Rows from block 4, named by matrix and row number. Rows with one number belong to one neuron. Each number is 128 + 32 x the weight over the matrix's rms, rounded and kept within 0 to 255. All counts start at 0. Numbers have three digits each.
# fc1: MLP up (model.blocks.4.mlp.fc1.weight, 960x320), inputs 240-319
# fc2: MLP down (model.blocks.4.mlp.fc2.weight, 320x960, transposed), outputs 240-319
fc1.39:093105118107121135163118116151169125092048094058126126215129092085209142118155114095170103133109151151168132191116035069109212122130106142140148138155172122150122099110120177115146156164152129147117123159144099101182200054135133135096084108
fc2.39:083124196125144116108118180159171060101169094123146056129117100094135176136119171129115119251180157168132075116180118146150077139082158132165158157191116159113175141125160135124153135149151108089129184122153091110182163141148155086117147154
fc1.40:123075146099108095131080147130151115129080165100117176141150093161130128140090105085109163128088078165189138126165139100113147149129083173109209099095115179114117160147156178115137132093103145178143102171133118155147056105119145188183107160
fc2.40:146094106157190137073187133107077129135099134112195137105145043135140168165122098128162130154133088137039113148128138159146157166097202137125077072124168158185112115197141119171127178109152181108118073096059171145094202156102101151138095153
fc1.41:177128127077129115151133143110080139066112185137093147089178070152086092200188121137156062164160139123136172107147146079114059145115100144068160089149103134155205147159127174139115148136113120184146127158108087075178071147156072106129143167
fc2.41:128156193161173170178134142123101123169072157098144125173117140095142117101146139166088151152094097150106162209108095118164097093129144107109124112113083168129149106063123127122142132067142130103178141064129104097202158140181123123147142115
fc1.42:170078133183098128161079134134191151134130097118134178139179129131026116144110123084172150076131074108072153165120117074051198154136059137181144151163118122141097162125147107147144140173167119167094162112124130099154151085113177117135142177
fc2.42:110104149119092090108138055144114126131180110111107134113157149157156131163127123110111167151108117116178117118097153142160103118166075096125109130135092148145105105145153103122131167080140120161132094142119063105136106136101127163127166135
fc1.43:129082134140141060141138160118093133089135135085139154182127129119120133116150163126113107163120145165149148122105104094138098112114124123123122068103095103137236058107166174136144163135127121156110116164150071076177116124164057184134074125
fc2.43:182104130111139125094087142121105141091126108119141166137167093107179066107127155123125148108167099118120115119150149097089081090121070141172122063099161129137067127118112134084140125082124169153150153188142170146167091126124184164158119177
fc1.44:155064111112070122204074156099130153140119150129111140133172120149126169177169112110177125132126116166137148162144056067145166109152135143148148130099124115178127118141095181128175169157149104147103135134159115178125112145081113097113041157
fc2.44:089096078173132120119160118137143111132126109124119106122122166180111132112138127137131151050158122120145173114093129141188120108181151127120112133122086129119106168155146131134124111139129114127112132153156081142137128152135128176115131183
fc1.45:166074129154039156167109129163125104140134143165108105117182072086164131214185167135206091081103148168117125226120087057152138154130078121123195118080143062130173083096122174115167138188207153137147163076160070113084116140111090129112138126
fc2.45:139128095164046104130155109114116129110101098056136142119159177123197068102151156086131134166121110120123072124150139140114081125085174107192139104170087124144026161169100127117131137151114098135148166087092149150161167170123104124169120155
fc1.46:150105097174146080125114134103141152162114094034171159124137090143187086115143159147122162151087068155162114072127137137112076145104109151179088067105132105168173022159096167111148104153129164075112098102145108135124132096131086147168112142
fc2.46:157178142164176117159106138117150147143075110060106161135145112110122080095136091096141103095122114117212159129104116172168116125105083097125151151108144172143080217115140148127100130102145193161157140173126166136217163125098138122085143106
fc1.47:093076195168096123159116121166188123105071090129103176175094180112168143094173112135210129091098063147068130186150117116130110098107112097140148170117103147135126170188155204163110176193149089122121174155084139067149159104122121111111080144
fc2.47:154159127132134075069075100111151149208205170187137132117160127146156093092118141142107133113195180131208118081121125129215124185089167060117132160143123150146177171111154112119103120101138145179114170142118117168104132152088116113123128132
fc1.48:136159074125112132175099118127178096148071145090127154175122075123157085107148134110116055110115121110197148176093109107133083125064154124172143110177121145172135106155125145127118114153136098136159121161134150115150168088095100136156069120
fc2.48:053082176130111099059116128119185135118174182179117119097176175147137189144119098139110115145130106156120153117104089134139173056167105213141088127122111120111111178130154103114109147125122141128151086155137179197141144134133132135169093139
fc1.49:162097114107064136170135094135188115107115106148082121124127127140184162197120103114134220208133098112115107086158148125088116100129134108140139133136110108093074111127130120138150160203133152131079121141155129130106144143136116141114101149
fc2.49:137101133062091107203119109148122140109146086185098127135103122158150152140134132143147109153165156126147056087134115084098131037152104186078144107087091111119192095097122137134142125200154112094056129155134134101137177106165116169107136168
fc1.50:175148094147088098199093099129163138168150126146089105156219109113129110134155142132157160081154097114088134196137101140162121136145135174157112108155129118118136118075117110049179133144154102125107167134114147135105139097117098100096137158
fc2.50:181111132128104100127087150145107148111152107190133158123199150098153092110119146167150036109146161107158035121143137055167124111048111070136155091181088115096136064084107116102140131106132133117141132140143142166056104135076095129136137073
fc1.51:124140155086109127156095147028146160091092112093094147136120113190081195102135082139110114167074081188154093198156085107058107063154140160110153120134159130117118123126079120114036131127132114206129116182124147145099078089096148131130117116
fc2.51:107067097123102138164120089129143155067188107161100129108135139128179127155161126124138135171149088113125120134163078130108165100085076097121142093102074110115127090092106151133138206086125069114169124148131105173096163130107152151175137181
fc1.52:114115124114146072202078170095155153130168163198163137162105101107154084203127123103153086159059160105145150154087107112099137116091157150110122085175112120119155096167170174158111149081135062081106092104159066130092091152151169096146082123
fc2.52:182129126111173091100103129117191114129114119165121133133087090150130159110169111155162140186154126140111062149169154184106098153049059115183125151171019162106097110127128138129138129085158128157087207119141132088097193166141118122116152082
fc1.53:115149133099138107149056093122151147158110142101142174189091072165132081079099109130167125141141118090192166158128112138098169101096142164172149153053123115134089141121095128131097165109126103109147091152125117123125125085127123140119127150
fc2.53:085122137123078125113151208132081119086155079130127122060159141108151089119108099098147128096143090138103102157078109176177114150123154127070140109153085139120149120147130182136083031105148152154120107079097121163133111107128124142137105094
fc1.54:180038091171121134173090130156147062120068172107142125180220139142168133138202162077134119137105131153126178144132113129077122130147172073157136161107132156130126075081131131154158175173106111097096142128184039133148099135091112132115102098
fc2.54:081192180152138206033169093163134128141111101102119151143093046128120095086135070129109151118089095146068107156171161114138134097117109185176066139120111112121092137130138135091114135153137152185108076141039116102139152124078129160140143217
fc1.55:153141141119129119135034092167198152182138173199138196141181115091128107157130107096136141190132149107123114133114102075097137145082172108150113136140094167184152064129119138106115150105224152130125115146087119078148117137090121152163120151
fc2.55:065104153162126134144137194126106131104097106119139136124135118099157140143131148108126071165112117151105137130116107123136124132140101148109119117111137118106147101173146143212119162125137145116167108116120117106165138088119126137141111141
fc1.56:135114155146133133144142121151081214116085109190128106114185120133111161164071142159149102138109140133084118174101094069086107165115161087131133154148115092136048082202120136114135122156125148157057134177099177135135165127111140179130137182
fc2.56:112189128186183108188133090142204121152129135072156139144102111079180095128122123100112129082106130125156167080133129140133169086052159125156110146069138081087157115112143124047126119112135107073094093119175153111115144138146133064081115094
fc1.57:181124130103127133174105145141099136102101209126123125156130091124134085113106173086103110150075147114161109108113101156158101140076163122023087038077148105102155061128162148119118133126083075159139140157118097159126131159167131115120141114
fc2.57:127154131129090145158122187107182120142134145103148138146132110149120085152123136098134135077097127168106088143121154156105145154179091109148119133137129057126074087158130133161128113147144128087122122151138126179085155129096102186103136192
fc1.58:084118149125145123098128162115172146132138136129133159112152107071169140133128125131085172074076112203153099117142132146141074108156165149117116119131150112139140114094130080112118144188143115160105140058126072095109094098127108142159145068
fc2.58:149155110165152112119131088133098145083183129173084122094166163197106043093147095145106139136138167141127143104141168084117153130092114102255150103122118080124066219103110131095124124170137176141164105077133144163117094161122109132141156124
fc1.59:103139123127127136115107126125096146108124109135091146157162149093125174099107165143095168107129169141096130180116073139149210111096103165099143091145117131095136173112166128136145123132137077156070133194122178072141097108132135109126095125
fc2.59:139121139115100190117092134165151165177165070137170145069166120140083124152119120129133083113188129102201167033095120091198092177145157062159126116148229097143084106140130110173169145151147161129177175144139078126131118107111119183135129161
fc1.60:192106152153132115180141151125102129107116155140177114159127093130121130223088156087157151104140133120166109159125109127147080116041156091055121099131030135109159037127115124048156147136114126138133130118083150132164156111099142123119163100
fc2.60:146134153118114046182115146135120153086141117135116128156151209154172115155145129123133081191177131174104136149098096123231127168162093062114133169163113129124113144105144160147130145139139071118116136165126126136060176144098099133126137192
fc1.61:233087094072164111100109103138102132140088197108056123165195088209119148123167152111125069103130120124200137141109110111127115085100157150116143091143152113118169098064144143148153115102081090139128157172136144151120104126087138126084137126
fc2.61:047136239131114081108121161137164131142137097149118167152168157086056121148122150119150152122116114099100173120129138109123124145120142148180189145145119151115026138127111132147117101118135126120086110122131163087114150133098187119150150048
fc1.62:174141138142141124124121120181105157074115174146127120167125077134151063139132150126195089097131125138113135106146045071133098075144105255109168110153058159142132153078151133170123140155143129166077155109156059148138150142073162137073126049
fc2.62:183173111078153067148110121143151127148094133176118151110119132101141146193140111117131152199046146125123113129116156137099070118091163000108066171097080110096116133091134138038133127037137129171149170107135103156143131153177140100140100050
fc1.63:086090152098115072167138070056138148086155106222188102123153086102152141213085142139183105152100102130108160180109096117166115174116126160146150102161132161097170058201140125150150110138138127173105105165124110195095067158073175175152111134
fc2.63:097097123140110119083173135120167153205067076122179129132086039097138099107115117115122147065210064148127151135079155197207135158104098048127103141115135182090162061133114136142132109044138125096096108165091151117170146130140173189156156140
fc1.64:154154041172115102186132094035167101117103156116098166129122113148139088124106073112176104089083095104098100134150171104082192120127129097130138131116141166103174144139137142129173155173120230109099125166157155153102157136123067119159125122
fc2.64:203116169167124158151146198128119110159129128128183078145137130153172146138126114154122122111139176148172169094097112182097051124138098106153185054109083117107102104102127142150140103108155145130178168132173072095121087115221136159157150137
fc1.65:111150113132114105161083168151165198129108091087083158111165080140156062132101079113142183147094090135116086099125113122143101105029110180142141096159144107144095110106120142123107098126132155138139125122128150066052072107122109207125132154
fc2.65:109077159161112143053141047140136110103142088121113116152148225096068153149116146124138169086095086132143221144048137173159137123083162035057148121147112170123090187070116171172118099113144164109091021130101194182123136121112132119146118096
fc1.66:157088175093120075135086090096108148033097187180130087150219136093113151132107164082167055097146098112111188139206057111089067097071095129118147155116098140149185131091069104092125195122156136155154151157141059133131115126128179138072145133
fc2.66:052126126100160152104199163100170144157170043090119116160094127113173165141151147134091116136120081133156104085186126186086127129166128154126113162134097160130141108129140174191131152122114136096077174130097123114167147150113126151113121095
fc1.67:135083054063139101135098136054160127136094190149133111166100134143177113157160153148209146177110168165110095103143078082136117100110192149158154108172127093118106083124127143125151143114195125081121217073149133149036137136121090089112121125
fc2.67:098108135167138072118111110116149136132144128137113127119162101135127151111163160137138205142070114113094094148083117148119138025105137133155147129125137133133061039147118109169137125075125023118073149077143129160115195077070128100137119159
fc1.68:181162100137152110153077140086078199147119100116095143119129122156117150136092116156136114140090130147135104145134124165151094098131152125132098070173107160100134172142140122077099117157132086131100140138117166086140089157122141126163137118
fc2.68:111150131093141154146112157135185150112084136146089143127124100105107061112126117137132109117099123134124146136127124098099074127134098101142135139109125099126069054086111112180109105142111097104168170134134119125132142121107134123089133098
fc1.69:141118126078105115143092107132140104163147166134107124117136112101093093176121097132117107129118170080120074150106155108137057136098117142062137091163140128118193147140154159099151140161143113099140126105117171167102064139146141102094092182
fc2.69:129112183131073103147100125135093105087166140142107146171137174162185142130119156163137167140120066138090083174129082116152137173103069172149127111122069156134070157131120125154129144097125109186097096103206137120107096140093143133153117151
fc1.70:179118138086130069156090091059156128115109138116117135126148128142097120136111098150178076167120119157127157170127104099159117100110087138114149130148151062148104092147157128049136104197145133185147143193097190141130103089083137161139078155
fc2.70:083114100063156172138086148135094140161114148159157170169110091105076190185124115134138091164132130124114116035111113103187089155158107138159099113110170085167140130107121113198160155038119158108104111096115109101116092132123141120120133129
fc1.71:118136129158125094122074108146106184109179170099100100140167077089130125127159118132152159150092134155103152154140142090124112116086096133090113124124140083118156093154136144047107116135189105153109132100159129157113136129139102108148104094
fc2.71:146109143079072166189137163143186117115114155137185153134145143061120113142152131151155150088100165133084152132187154099130078112133122068088178127111128120095089097138144091113123141093096149164129164113156095154108150139110136116154108179
fc1.72:123080128072169119109144108103133116103149126168031138139112069141141109153091052140157116128109160144173120145121122087109123136160083137118072145110132116151182120121149174128123138151096128073127170223100083096146113106185106229080136141
fc2.72:135104173162131126067141116117176119141157062151128150146146094116160102113118103120114147090136129095118172180131151104111182083134141146125087080091154155159165099193132093113131140114128154150105109120112092065164099147141143154117121151
fc1.73:118144101104036102188127117111158135059070170103173103137140143094131122154184171109074096130093061193158104160110100161100139009154131189140160110079105080072168138141053186131100245169067129128097131164149153140144085106136124087122117125
fc2.73:145190128161124172147124084118108131158168042193154131134065101160147140113115146124132145168089178091072125074097163165143110147124062158051122082193074109119177050129121156124114082100100147121196037097103190093163207163120136105178125161
fc1.74:153094135147083112124134181109167154145097151195118140178148067109141158170123094109172128155100167132191112084040117102143127142126155136139112140117129122173180099082120162150082222119181113100122134129130083100073107149154135130203093142
fc2.74:139168122125097132123115098098154132185070126126132139157160136139150188115124097111092114126086163112124132150099119151075122132073167098207135165186092175133080075095134122105143128069127132117116112161121125093168132148170131128154118131
fc1.75:166151142162105104128095085128150184136171151128124157127143044117072107137079114120163153097072134151148179054181138121082120149119123089187091053153109111149109126111144147088123115186114171135135166117119097138097129103141161191126124178
fc2.75:168094067095120064107154169121101131145057151114084121137128193142114127119135150119167092172121131092172074136105135123116179129134082158100138173163138142104122157181134165147127134101114154103080103168077132118148142178170129131121122112
fc1.76:174120155140121121116097197127151130141092122193092090134144136125098163161116108122146149081143155099067114137090123095125104128129145113138125164134111149098106159097131127159135127165117092197126184140157187106160104139100151120096111130
fc2.76:079160131154097158120118067135149151112121091085127158105109101120139071071118173156154127073138073147192084079148087134136144167156125165122139148155195092126155127120102154154162123134147151075174106112176155172071122132100097129183123068
fc1.77:164131107145090130137125116123141186106123121139064129121162132154145131123144036121121123061118079202138074117134124117099119158148098141132136151131160167138090172094052128103132153123183136150066070114118185202103108138126186125130159150
fc2.77:162121126060165142134152152144080149137133146172188095144182061132166069138126154120126091159138187126155180091073132149087157108168135129086163076123097072115132102135118112159148126107147107099180178114154125175160105166169146115187138090
fc1.78:182115133056107063086076076082103172155162071089112111127148097116140100091129134135135079135102125139165127182110056140100165142128122099051102058082160180109186115133101108083081161119104173126163108139136070141115039147117164180109113140
fc2.78:101143117141162171096120190134214135119119129114114152092160127089192103102126130096122121093138150108078158118120151103024144109110134157206106160072156110146079145101136133158120144109121109103110117137192096118156102137191133102122142088
fc1.79:192142135103126120145122104168116115082135151061143087120158091163112145109116122145083133161054159149130186115173076138154062149085121103121129130147072085136173093089116086097165137083127112140157119131127066107187117115119124152064117176
fc2.79:048120088045085146138151186151181145170118159168114104124180168093127141158131155109157124185218146140177124074125125139170189114166168113126145151111166144123158184134122134190133134157112140129130186164142068126045076175075094101134174137
fc1.80:169098112053096133185094133125175101124054147073086171160117110173174142129113088101156155087092125092136161167166124100049124094159117133110129157104152096157112157109072149063163137175190125171117107115140170132149189126115110133117108167
fc2.80:021118197174164147116135173136117122082158081171158116099172132115096122139133119133120129136171139116069124121081111119143084127117123136144125182113132151087162128060126115176110144087105091119135188170148085104121099167136090132109101129
fc1.81:171111142118119109190149154116185134131089141165133129136135109125163121188160151130124081226092136137171135110133103133151070135110127079113127124119082130162092124099099118126186166159135133132133160122077138110121094136111093125117139171
fc2.81:063097178157068159128099094129137121094195097116110161129132119126139186119126122127131124112118133157097155110152163073120177154112081178176081163115136081155147142116142129176132132104124130070121114176192100125125138132130140154130123139
fc1.82:137149061121147116105157090082073203112151121136088187141105082144111153104095106120138190093146062156113111111105137113119154123078150117094072125093128073111165101059124107110114112129066163131062168158153174099165107137121091117182102176
fc2.82:087135134173098152149151137107110130090145117125148130110134113175105099180133115122131169141129098160153140191137070133162140085136192084124093176111121169145104125056119165168131157130123125138108144138117159108192151094083127136122130126
fc1.83:130151117174151061120102121130163089087130157173173129123159151095155093121159180083181079118131134113143057165151027101126128111097140127111175130114105140101124158126128140131103138154132150138163183138148099149094099122116156143104114144
fc2.83:073128130114102120171158081122144123143112144152131095128125098163125156153125130136092244138138115163154129074167130137102122131129126112123095161115080110150126126049127122189117118079128111146107123117105116120104190084170143080169148183
fc1.84:124108175164088071128105149103164210133163157152147135103151113141160108158161145099182163174132137104188167176127158116059080148119131130176153066101109120137168125134139153146147136118167123104142168101152068120131099091180139147149134112
fc2.84:192129135129067152173150132096134148156116106144166134134127115098222102167109131117120063124097126122162099140130142133150076165116143102119130149150090160124085074106154154083105154101106116130167144116097157150188172141179133145149142064
fc1.85:149112104203133128180119110117126108116081122109129185144119130184154104108090158061133161085078105169143160137161081176136167046151146124108076087096133132142118123075098084106139122166139113170091120161142151111141193112119137173123130117
fc2.85:156070201101166124162130144099144099107168126153079159157122117028095078190155074139159064157095145113107103154101160062166047104130085186209143106152086136136171098074150126128113135089129108138146116131173098181094087159129151102168117104
fc1.86:189057118066128120157140123161148127145083143125114144173121143057208109134159094087169045142122160142203116203066120125137173085144132149066111134073146171168168110095121143107129178160141102115082117166127137125081146145063116180064086107
fc2.86:032123098167123084134139181155130081168125182093078132158127174131084064167153125117122232196122102178076172135168121083190050119094091090190131181129121150086111194135124126150132135072156187072114151071179101074158187134175096057165145108
fc1.87:126127146149114102118138053111120128071160111135105118125109115156114149117130132138125175073070102172106129091146095132114158135096099152119149163089116172131106151092066109126119209125131117161102129109140119124156150105106112141106157151
fc2.87:199121079118132152157110193135154138142131120162152160145131103092131137145106138151144092160129100127107096103120141082145128127143131104116117109117125098121136098137152158075144156131123106145153140089155156162105159099148144090089099163
fc1.88:157163137165083095130160131116075120139122082156106136086113130098137195143149070146142165076146123132061058174152104096091093099077121163161135131141068133116189132104142106113102126153132117182051119162175171118050133113119117130128086151
fc2.88:076138080103119140136137124107106112152118167097091202140100141129095109160125084166096092155117118094152149145130125147148112094180125141097141116116159056158165109180172108172141144141115099084160085146125147126072071109168120144115122065
fc1.89:132107148135104113154063095093141175148110118153121170089182102070144174137117118150162122098136112131108158163204144113115134130118126121125131129115124101146125148129103164111148162158172135150101159153101165144107130143116141094128117136
fc2.89:085082082048146135124156106115122130157108136151091185154095150192128128146102111126136120119150126119129160152089128123181148132175140127117140109093152138138101125112139135166141192155128073131115122130157107128106116143100127165121141145
fc1.90:116080092125099157181123120123114136093146157186088121151074116117180155117174188151132105121115108133120061134078114125131108086160116172118168163043182026104152128153112139147133184127103121092087142123115155118128108126145131104123111137
fc2.90:192105159122084153238099152127124145100096121060088175136141091137184183157147127147147143076109151097113161146171118133127088116109089196118152110096132101137104092118124138164117130141126132131130087144125176090143201132133099125153117163
fc1.91:087102145175081079115111164061122155141127092174158118135146125148150113116129119092144230070135079139071124203104032171094155127128131177119150115079149182112144114147135137189099163144120119158093163090233141111120068141095189139186141127
fc2.91:107116163131092155107091156122138125148157139118101084131129111081170099157095114122136078133143116163140147041177137125110158089149136134156118110098171102143127156081142104110109140122116148125186092079130051186132123151140121146150124137
fc1.92:126093094111123140125169154128105139121119136173139144155137139164154158128158124092110153143136145141103181135112142141158167095084134083093118086120056123107074114149126138131146195141094071100113132142101145108092135122114098112129128113
fc2.92:136069124124125103201099160122127090092178133149142155152106127108110122176108146147169131161177061130151079083151121047119118157145078135111149157075194112153201108107139151164177168121132158121142094088153097116075144152103157146144143181
fc1.93:164092105108182127121156215144089143104127099163134136107180104132157156133116129119092120163130088125101059150139124113146119097150130121134089090136067137119056187123116117121170119100133071116095181138146144157121150076147109209131128177
fc2.93:093118116111071196115141111142070140208136144153120099166108187164100127129125144096137115084111180103071098160148134136153117113157122185086158154146144152141148089151142086114159130115154108119154111199127122103136160139111173156126157113
fc1.94:123085079121144110109153121115126165088115115125133148114118115174138179086129168103123130146117121165106155077136103129153097124117122101139137096107093142114141119129105147142160185163105102102039141156146124182119116121130075134146065139
fc2.94:172091186113138189203117160139093119122197160122097116129090095100121205165119110145116124094148080130121152151168153139062140141148135192125125128079119111158146068069124141107131142070129101135184065125182114140125190142157153140150104149
fc1.95:103079113130131098146161155123134113113142111136085120119124114110143121154147095134115149114114080143113086134135122117114108127073093118156108125145079143109120108118106125134137168121125121133112103120113120125118149121126115139126127144
fc2.95:127119135113119086181113153118152124125112153163138163126149100132096119155125123109121088111153139150162143117153133056127110163158110094128123123120188103121123151141120131111132143117145126123155146113140119162127140109172161151120138111
fc1.96:085132148152095095118088105094110144151134107153060165138127127115136145152177154125121167145076103190149094141129125123097132148121095200109162114088093126058208157114192118134062141125139100087032160122134110139156132114151149104127142144
fc2.96:098155121128181079115119102124133161094159098131141117147147118133092118143131123107139129185178083120118188136050146079170187189081145107083117176146182077146124167139161142170121142101098159130133134119148069139071133124062146168083120172
fc1.97:199147086158112100206125054070166148078150174137130149142134065150106165154076066107149126209067160150155094111186115134127138140107103147114148109135042086081146185140140148080151134149218145145150152155149135120129131142118159174141110212
fc2.97:127121159088156175129171207110092127109144089117116128135133105115202171111127115097067135154181068158126162065211126138088155100159101130129147145076164084130135075107115124089159170133132097140153099109137155133110163136155138108147124093
fc1.98:141132167083112108120142148101142131154123127202130117159112098079141112128138145090138137108091078154149089150099133120110160109100164136093127147137131149113145113126187116141103249130141119130113118154133132114095095133149144125143122151
fc2.98:165162134132100162146156147158165139158130127123110121126117129155160080135108125112154096121100110113080145161085128130117134123120145119202107075209107242126130148117149126156126131093122186118087138129117148124109162146185127052136137144
fc1.99:118141080168145100090135169151127112096167122172157115085173119193140094079132168107139111156132098144140115079141099123141128139073130137097115137156120137066226156137115132120143164161123111127154175174170088189114122141072134132122102125
fc2.99:094113140161138133097126096139120128113120146115100127128177165175153189126117129153168132164039116156079129185190131104192123139156128102092116150113137116121106126134138112140115151113125118104094054094111170157185150121080095115120157185
fc1.100:142111118125096131102128139124132141119122135100112116143151126142155120143146097058135132157141134116171119132129087094114145092078132176051111112139061197125213082135131134121142234136144166124148128145134104141088164161057148112070107117
fc2.100:104116092130084092133094144136081121145123080119073129139133132128138120124128122108141100142160118111109047130149103127084183131118118107125118125120125155119125197177119128132098109133114190158109107116104097092111159153168082104151156225
fc1.101:172142060109118134130103094084155140165092163150100162074093091117107152151097108163139128146129085153092151097129142137132122190100053112109169076054135121068099179122137149126151129150134151126092155140106158175075134126171174102130144161
fc2.101:136102135157152128106142094121129128090185160164136126133160182095072192100144135119131074137131176129159139166081140107136106156090129162085119114144111163124134098075110132093116126095123135180159075137093116177179157155096131166132118066
fc1.102:159068142073140103160062108146192125131083105132134198141150105225127124134175128106104135154067107145090149122155140084051137137117145120108165079069085144160092140146110131115118139110178125147148112151083147093197112141098157125160130148
fc2.102:102119120136150154116140114107061139047160102104120121129177138151084103131099180110154129123145146134057143123209105169182080145112096065116108114162117178127134121074109125176153169098129076091153137119120148067109142097063120120118112108
fc1.103:110097121158115119126146095140112073112125191154132140157088118135145085109107138128166126115148168113097202139123094110129138113091100099141137159160090170127173144122139130158133140106107117146115161157129110142134066055113151146098108153
fc2.103:135107161123125065141124091125145119161082123100073173135137166135153177097110115139163123068083066101113061162130136141092164067135103117154126128082143152134100185195118140179119141167137098148046100103103104142119111168119126120141134100
fc1.104:143087099063120103153078177156131170091161136136118097163162081128103150134104140163109159105122081110179171111102082119097115167140153111086126082135165107116143099150174125122065129113162161130153123181155118145161050116078129150114113146
fc2.104:137115133136105104194153119128080155168061153103142100123156143189154134112113174081149116100151105143107099147143153128141127155137104106077142130104193158126032149162127128174121153162124108115157109097119132147125155097151141130109113128
fc1.105:105121110115088088162155110081155127140129152141114130168133108122102158187139131134119155120101121168140107116160079114113129151074126139131117118131094175164145120112051118114138210117136139112122148133122112144112142143105109145138163133
fc2.105:148157085085108144174056158147161150150126103138121147115129067137163139133106112122148120134163109139130148094139144110118116125156156136197123147164180080137112122179127108159126069105137120134125131120153142171099142120126143121133113136
fc1.106:183112089132127074175117119105135094071127158095085117169098141172090184127127087120172074131127124076107116147170113141127090071169167104119111115124148197125208127079102124136113123158095073186083147170145180137097146103107072141151103116
fc2.106:120174159179134117092124106150057129169098076064155126142100116100146143107129096147105107130172110161150086148126122188144122111121096146134107178090105131134137096169119130067089122189123130138146083132096041059155082136177136153122116124
fc1.107:175167083157124132154094155052145153101099159172132141146145128147126103117135079064190139198092114120132149152084100110158159088073147104059126092121118103091127098083194162103114133142136074169137089129077177093147112164179148075089097208
fc2.107:092128155174149116154124116172161096173146177109218102115135103102119032142149159155071178107089151144140115159166076170140020214124134135077158139143161126136129121065102141100122131065115173149099147126130189162179115109110125074175118091
fc1.108:132109148106108103121118168170112185040140172160140090180171127151100121182143149113127127134110123178147155139204103033117154082082130173181125115160160130104105148144097123157181110099118144191061175117181102074091126135123137167159132068
fc2.108:075098134083078162105154130104136117118132127178148175141143187146078112168147160104154173097200173149091165096195159087157083145149123115088111123105131142129105151185145108191159088081120184148108099172124113110094112115117144185170138099
fc1.109:173090116136147108110118126122133121128134100193105128152184124076147170141153138120108098107119140139125129120139128132130109142151100138077126154116085141111152110118115149118193134135146086191156106132104112183078101125117140132111114148
fc2.109:135112113124131148099121109078078103086129186093145117157115135189139111104119154137113176109156147121142171096152142145128124083117083190120133110111135115108120158122115109081127074147141142160093122166185137138108145130119125136122113126
fc1.110:199102158088129132114128162146118143111072171089105115113133119140116144141112159128160185096091054118111157109120126111127111120096110084109128173069137159135158097128113074132112142098148126178101127108110114090175149130089097145092124133
fc2.110:110148100079150116130148069115078114146120132179108117110107109104140170200122134145107157145086204102087111141087154124079058171120084092116106152128180021105044112103099136169116166115112123094159137111134099093103075142154072158129082136
fc1.111:146056131122092135146117113172181149050143111141119144150136119144093085132183095120136176165123147186137159145165106085106181099138079151126145123106069173165107163120084141141115173109169160139091129103171064083107093089078100138140095131
fc2.111:094146072088153208074140162089126088194061171121183051122078102109097176131111130113091122140114084125178089135145120132097088154178130113153101147119148141085136136162110128119133152178127088141164226132156117151141141126197123139120108143
fc1.112:159108086138125095158115123127173089113079115057134153130102099112110133132098130148103124141114118131132103124185130117070119098120103094117164081191121103114214128175129098156189108164141154149114168152122146169152104115169126119181103141
fc2.112:178111138139134156166144203124109107139114132029207077138125106099167140152154107134153127079156130137165118089113182179091078122130154098212137053095161136130153131196107152121115112114114190135151147126177133064114069103181139173163127121
fc1.113:141119115127117122121101158117077182082064123118082127123123129179083203093148099118172132145137098158139132151158115101119118118147125108116097101141114083117160126081150116061089117139152134203048073131126182108141156127132147145129123163
fc2.113:104165127147206120165141138134207137111190136123085134125096100137100069164129096140123139158159104160144141108119097107148050121191147113159134131181126091155101147153126147102146140182116132168111159127094038132215098090149154178142115175
fc1.114:146081119125146125137110175125226134154148117109133149150152090132136111180168139104078211094150099161138147114141094086088110118110101135069116127093140143149087090075078138125157156102132168145095112127195159127136123107100090176129133114
fc2.114:081175208190129123131103143103068115122158093062116180174117132080129054088114122128144154170139155105110132184125112161166148186114159091095128133220121133116140212108137128173117086137119119114199102098131149107112129128172091111125136022
fc1.115:140117160110091132148117114118131128130101188098167189088165105142112087117161101120068143103073122147178169173198116111082135109128138170189221132129084199094109094152091179160086142126117166173123103227140147155177146085068078126196164090
fc2.115:152125126121150129133069138121142146150099153151055176096086092119111119144130140078142137119117102131113108096117172119146196076091055139111141174111136070147134142114149108107130135206137150093162110115122138132085128142144118162108123152
fc1.116:155118136095076092207146119099164111121130168165134136170127097117112151194154085115119162155111133133137137129127087107095076155058183105098104127139072165185155131125078122090145197099148140133111154139125116137118175155098128154115131160
fc2.116:101145119101101124152009145148173110092171128130091143148117105146160138118099127148138119132166169152098156092133112148145141123166166145180130121142185074121063154156125121164134089149127135114110135129195171184112139112096114130117118108
fc1.117:134081154145084106157094098159133145042116219100152131164071097119100199122156176136148092102101129135115144158100099125112143083149113146171117142148128142140079098097134113137103115115085081110135131114165143157081139088162121177174129109
fc2.117:138171111122124142113120126118053083115154182136033143116096145181151087107127131130131129106087128149153107138121151105145089115106100180050106205082107086106152115133143164101117177193107090155191086116088104170171090133104116106076095118
fc1.118:142097090106132115127158092105189121050103121086136168094167129157142146103147106130105133106090135118135206141114128152073100101159116119143123091093119189105122150065145194120170157145087130097063122235167112169177123070094081101079123095
fc2.118:163166195088077089233052111156130112196110214129099128174024045095125120171102108102141130198138178139139134061123146140170139118096130156137124087179144058166115131205129131109119074147109120127165172072111089133061169102150195151163115129
fc1.119:165142072144137152158117088133110162156124144102104126155157092114123058108172147145102170206114122111161119088110138125101172125131079093171143122088096079103128073181158126091112147134207163145123107172123069126087082095152143093097111192
fc2.119:176143089155064132146131170150111119134129143088132090134133090129109151143132091114075152076172135147204108111096142103112072167165120157106086196148148073160048070061109114131142131116092140005145135171162162077144113062125077149138107139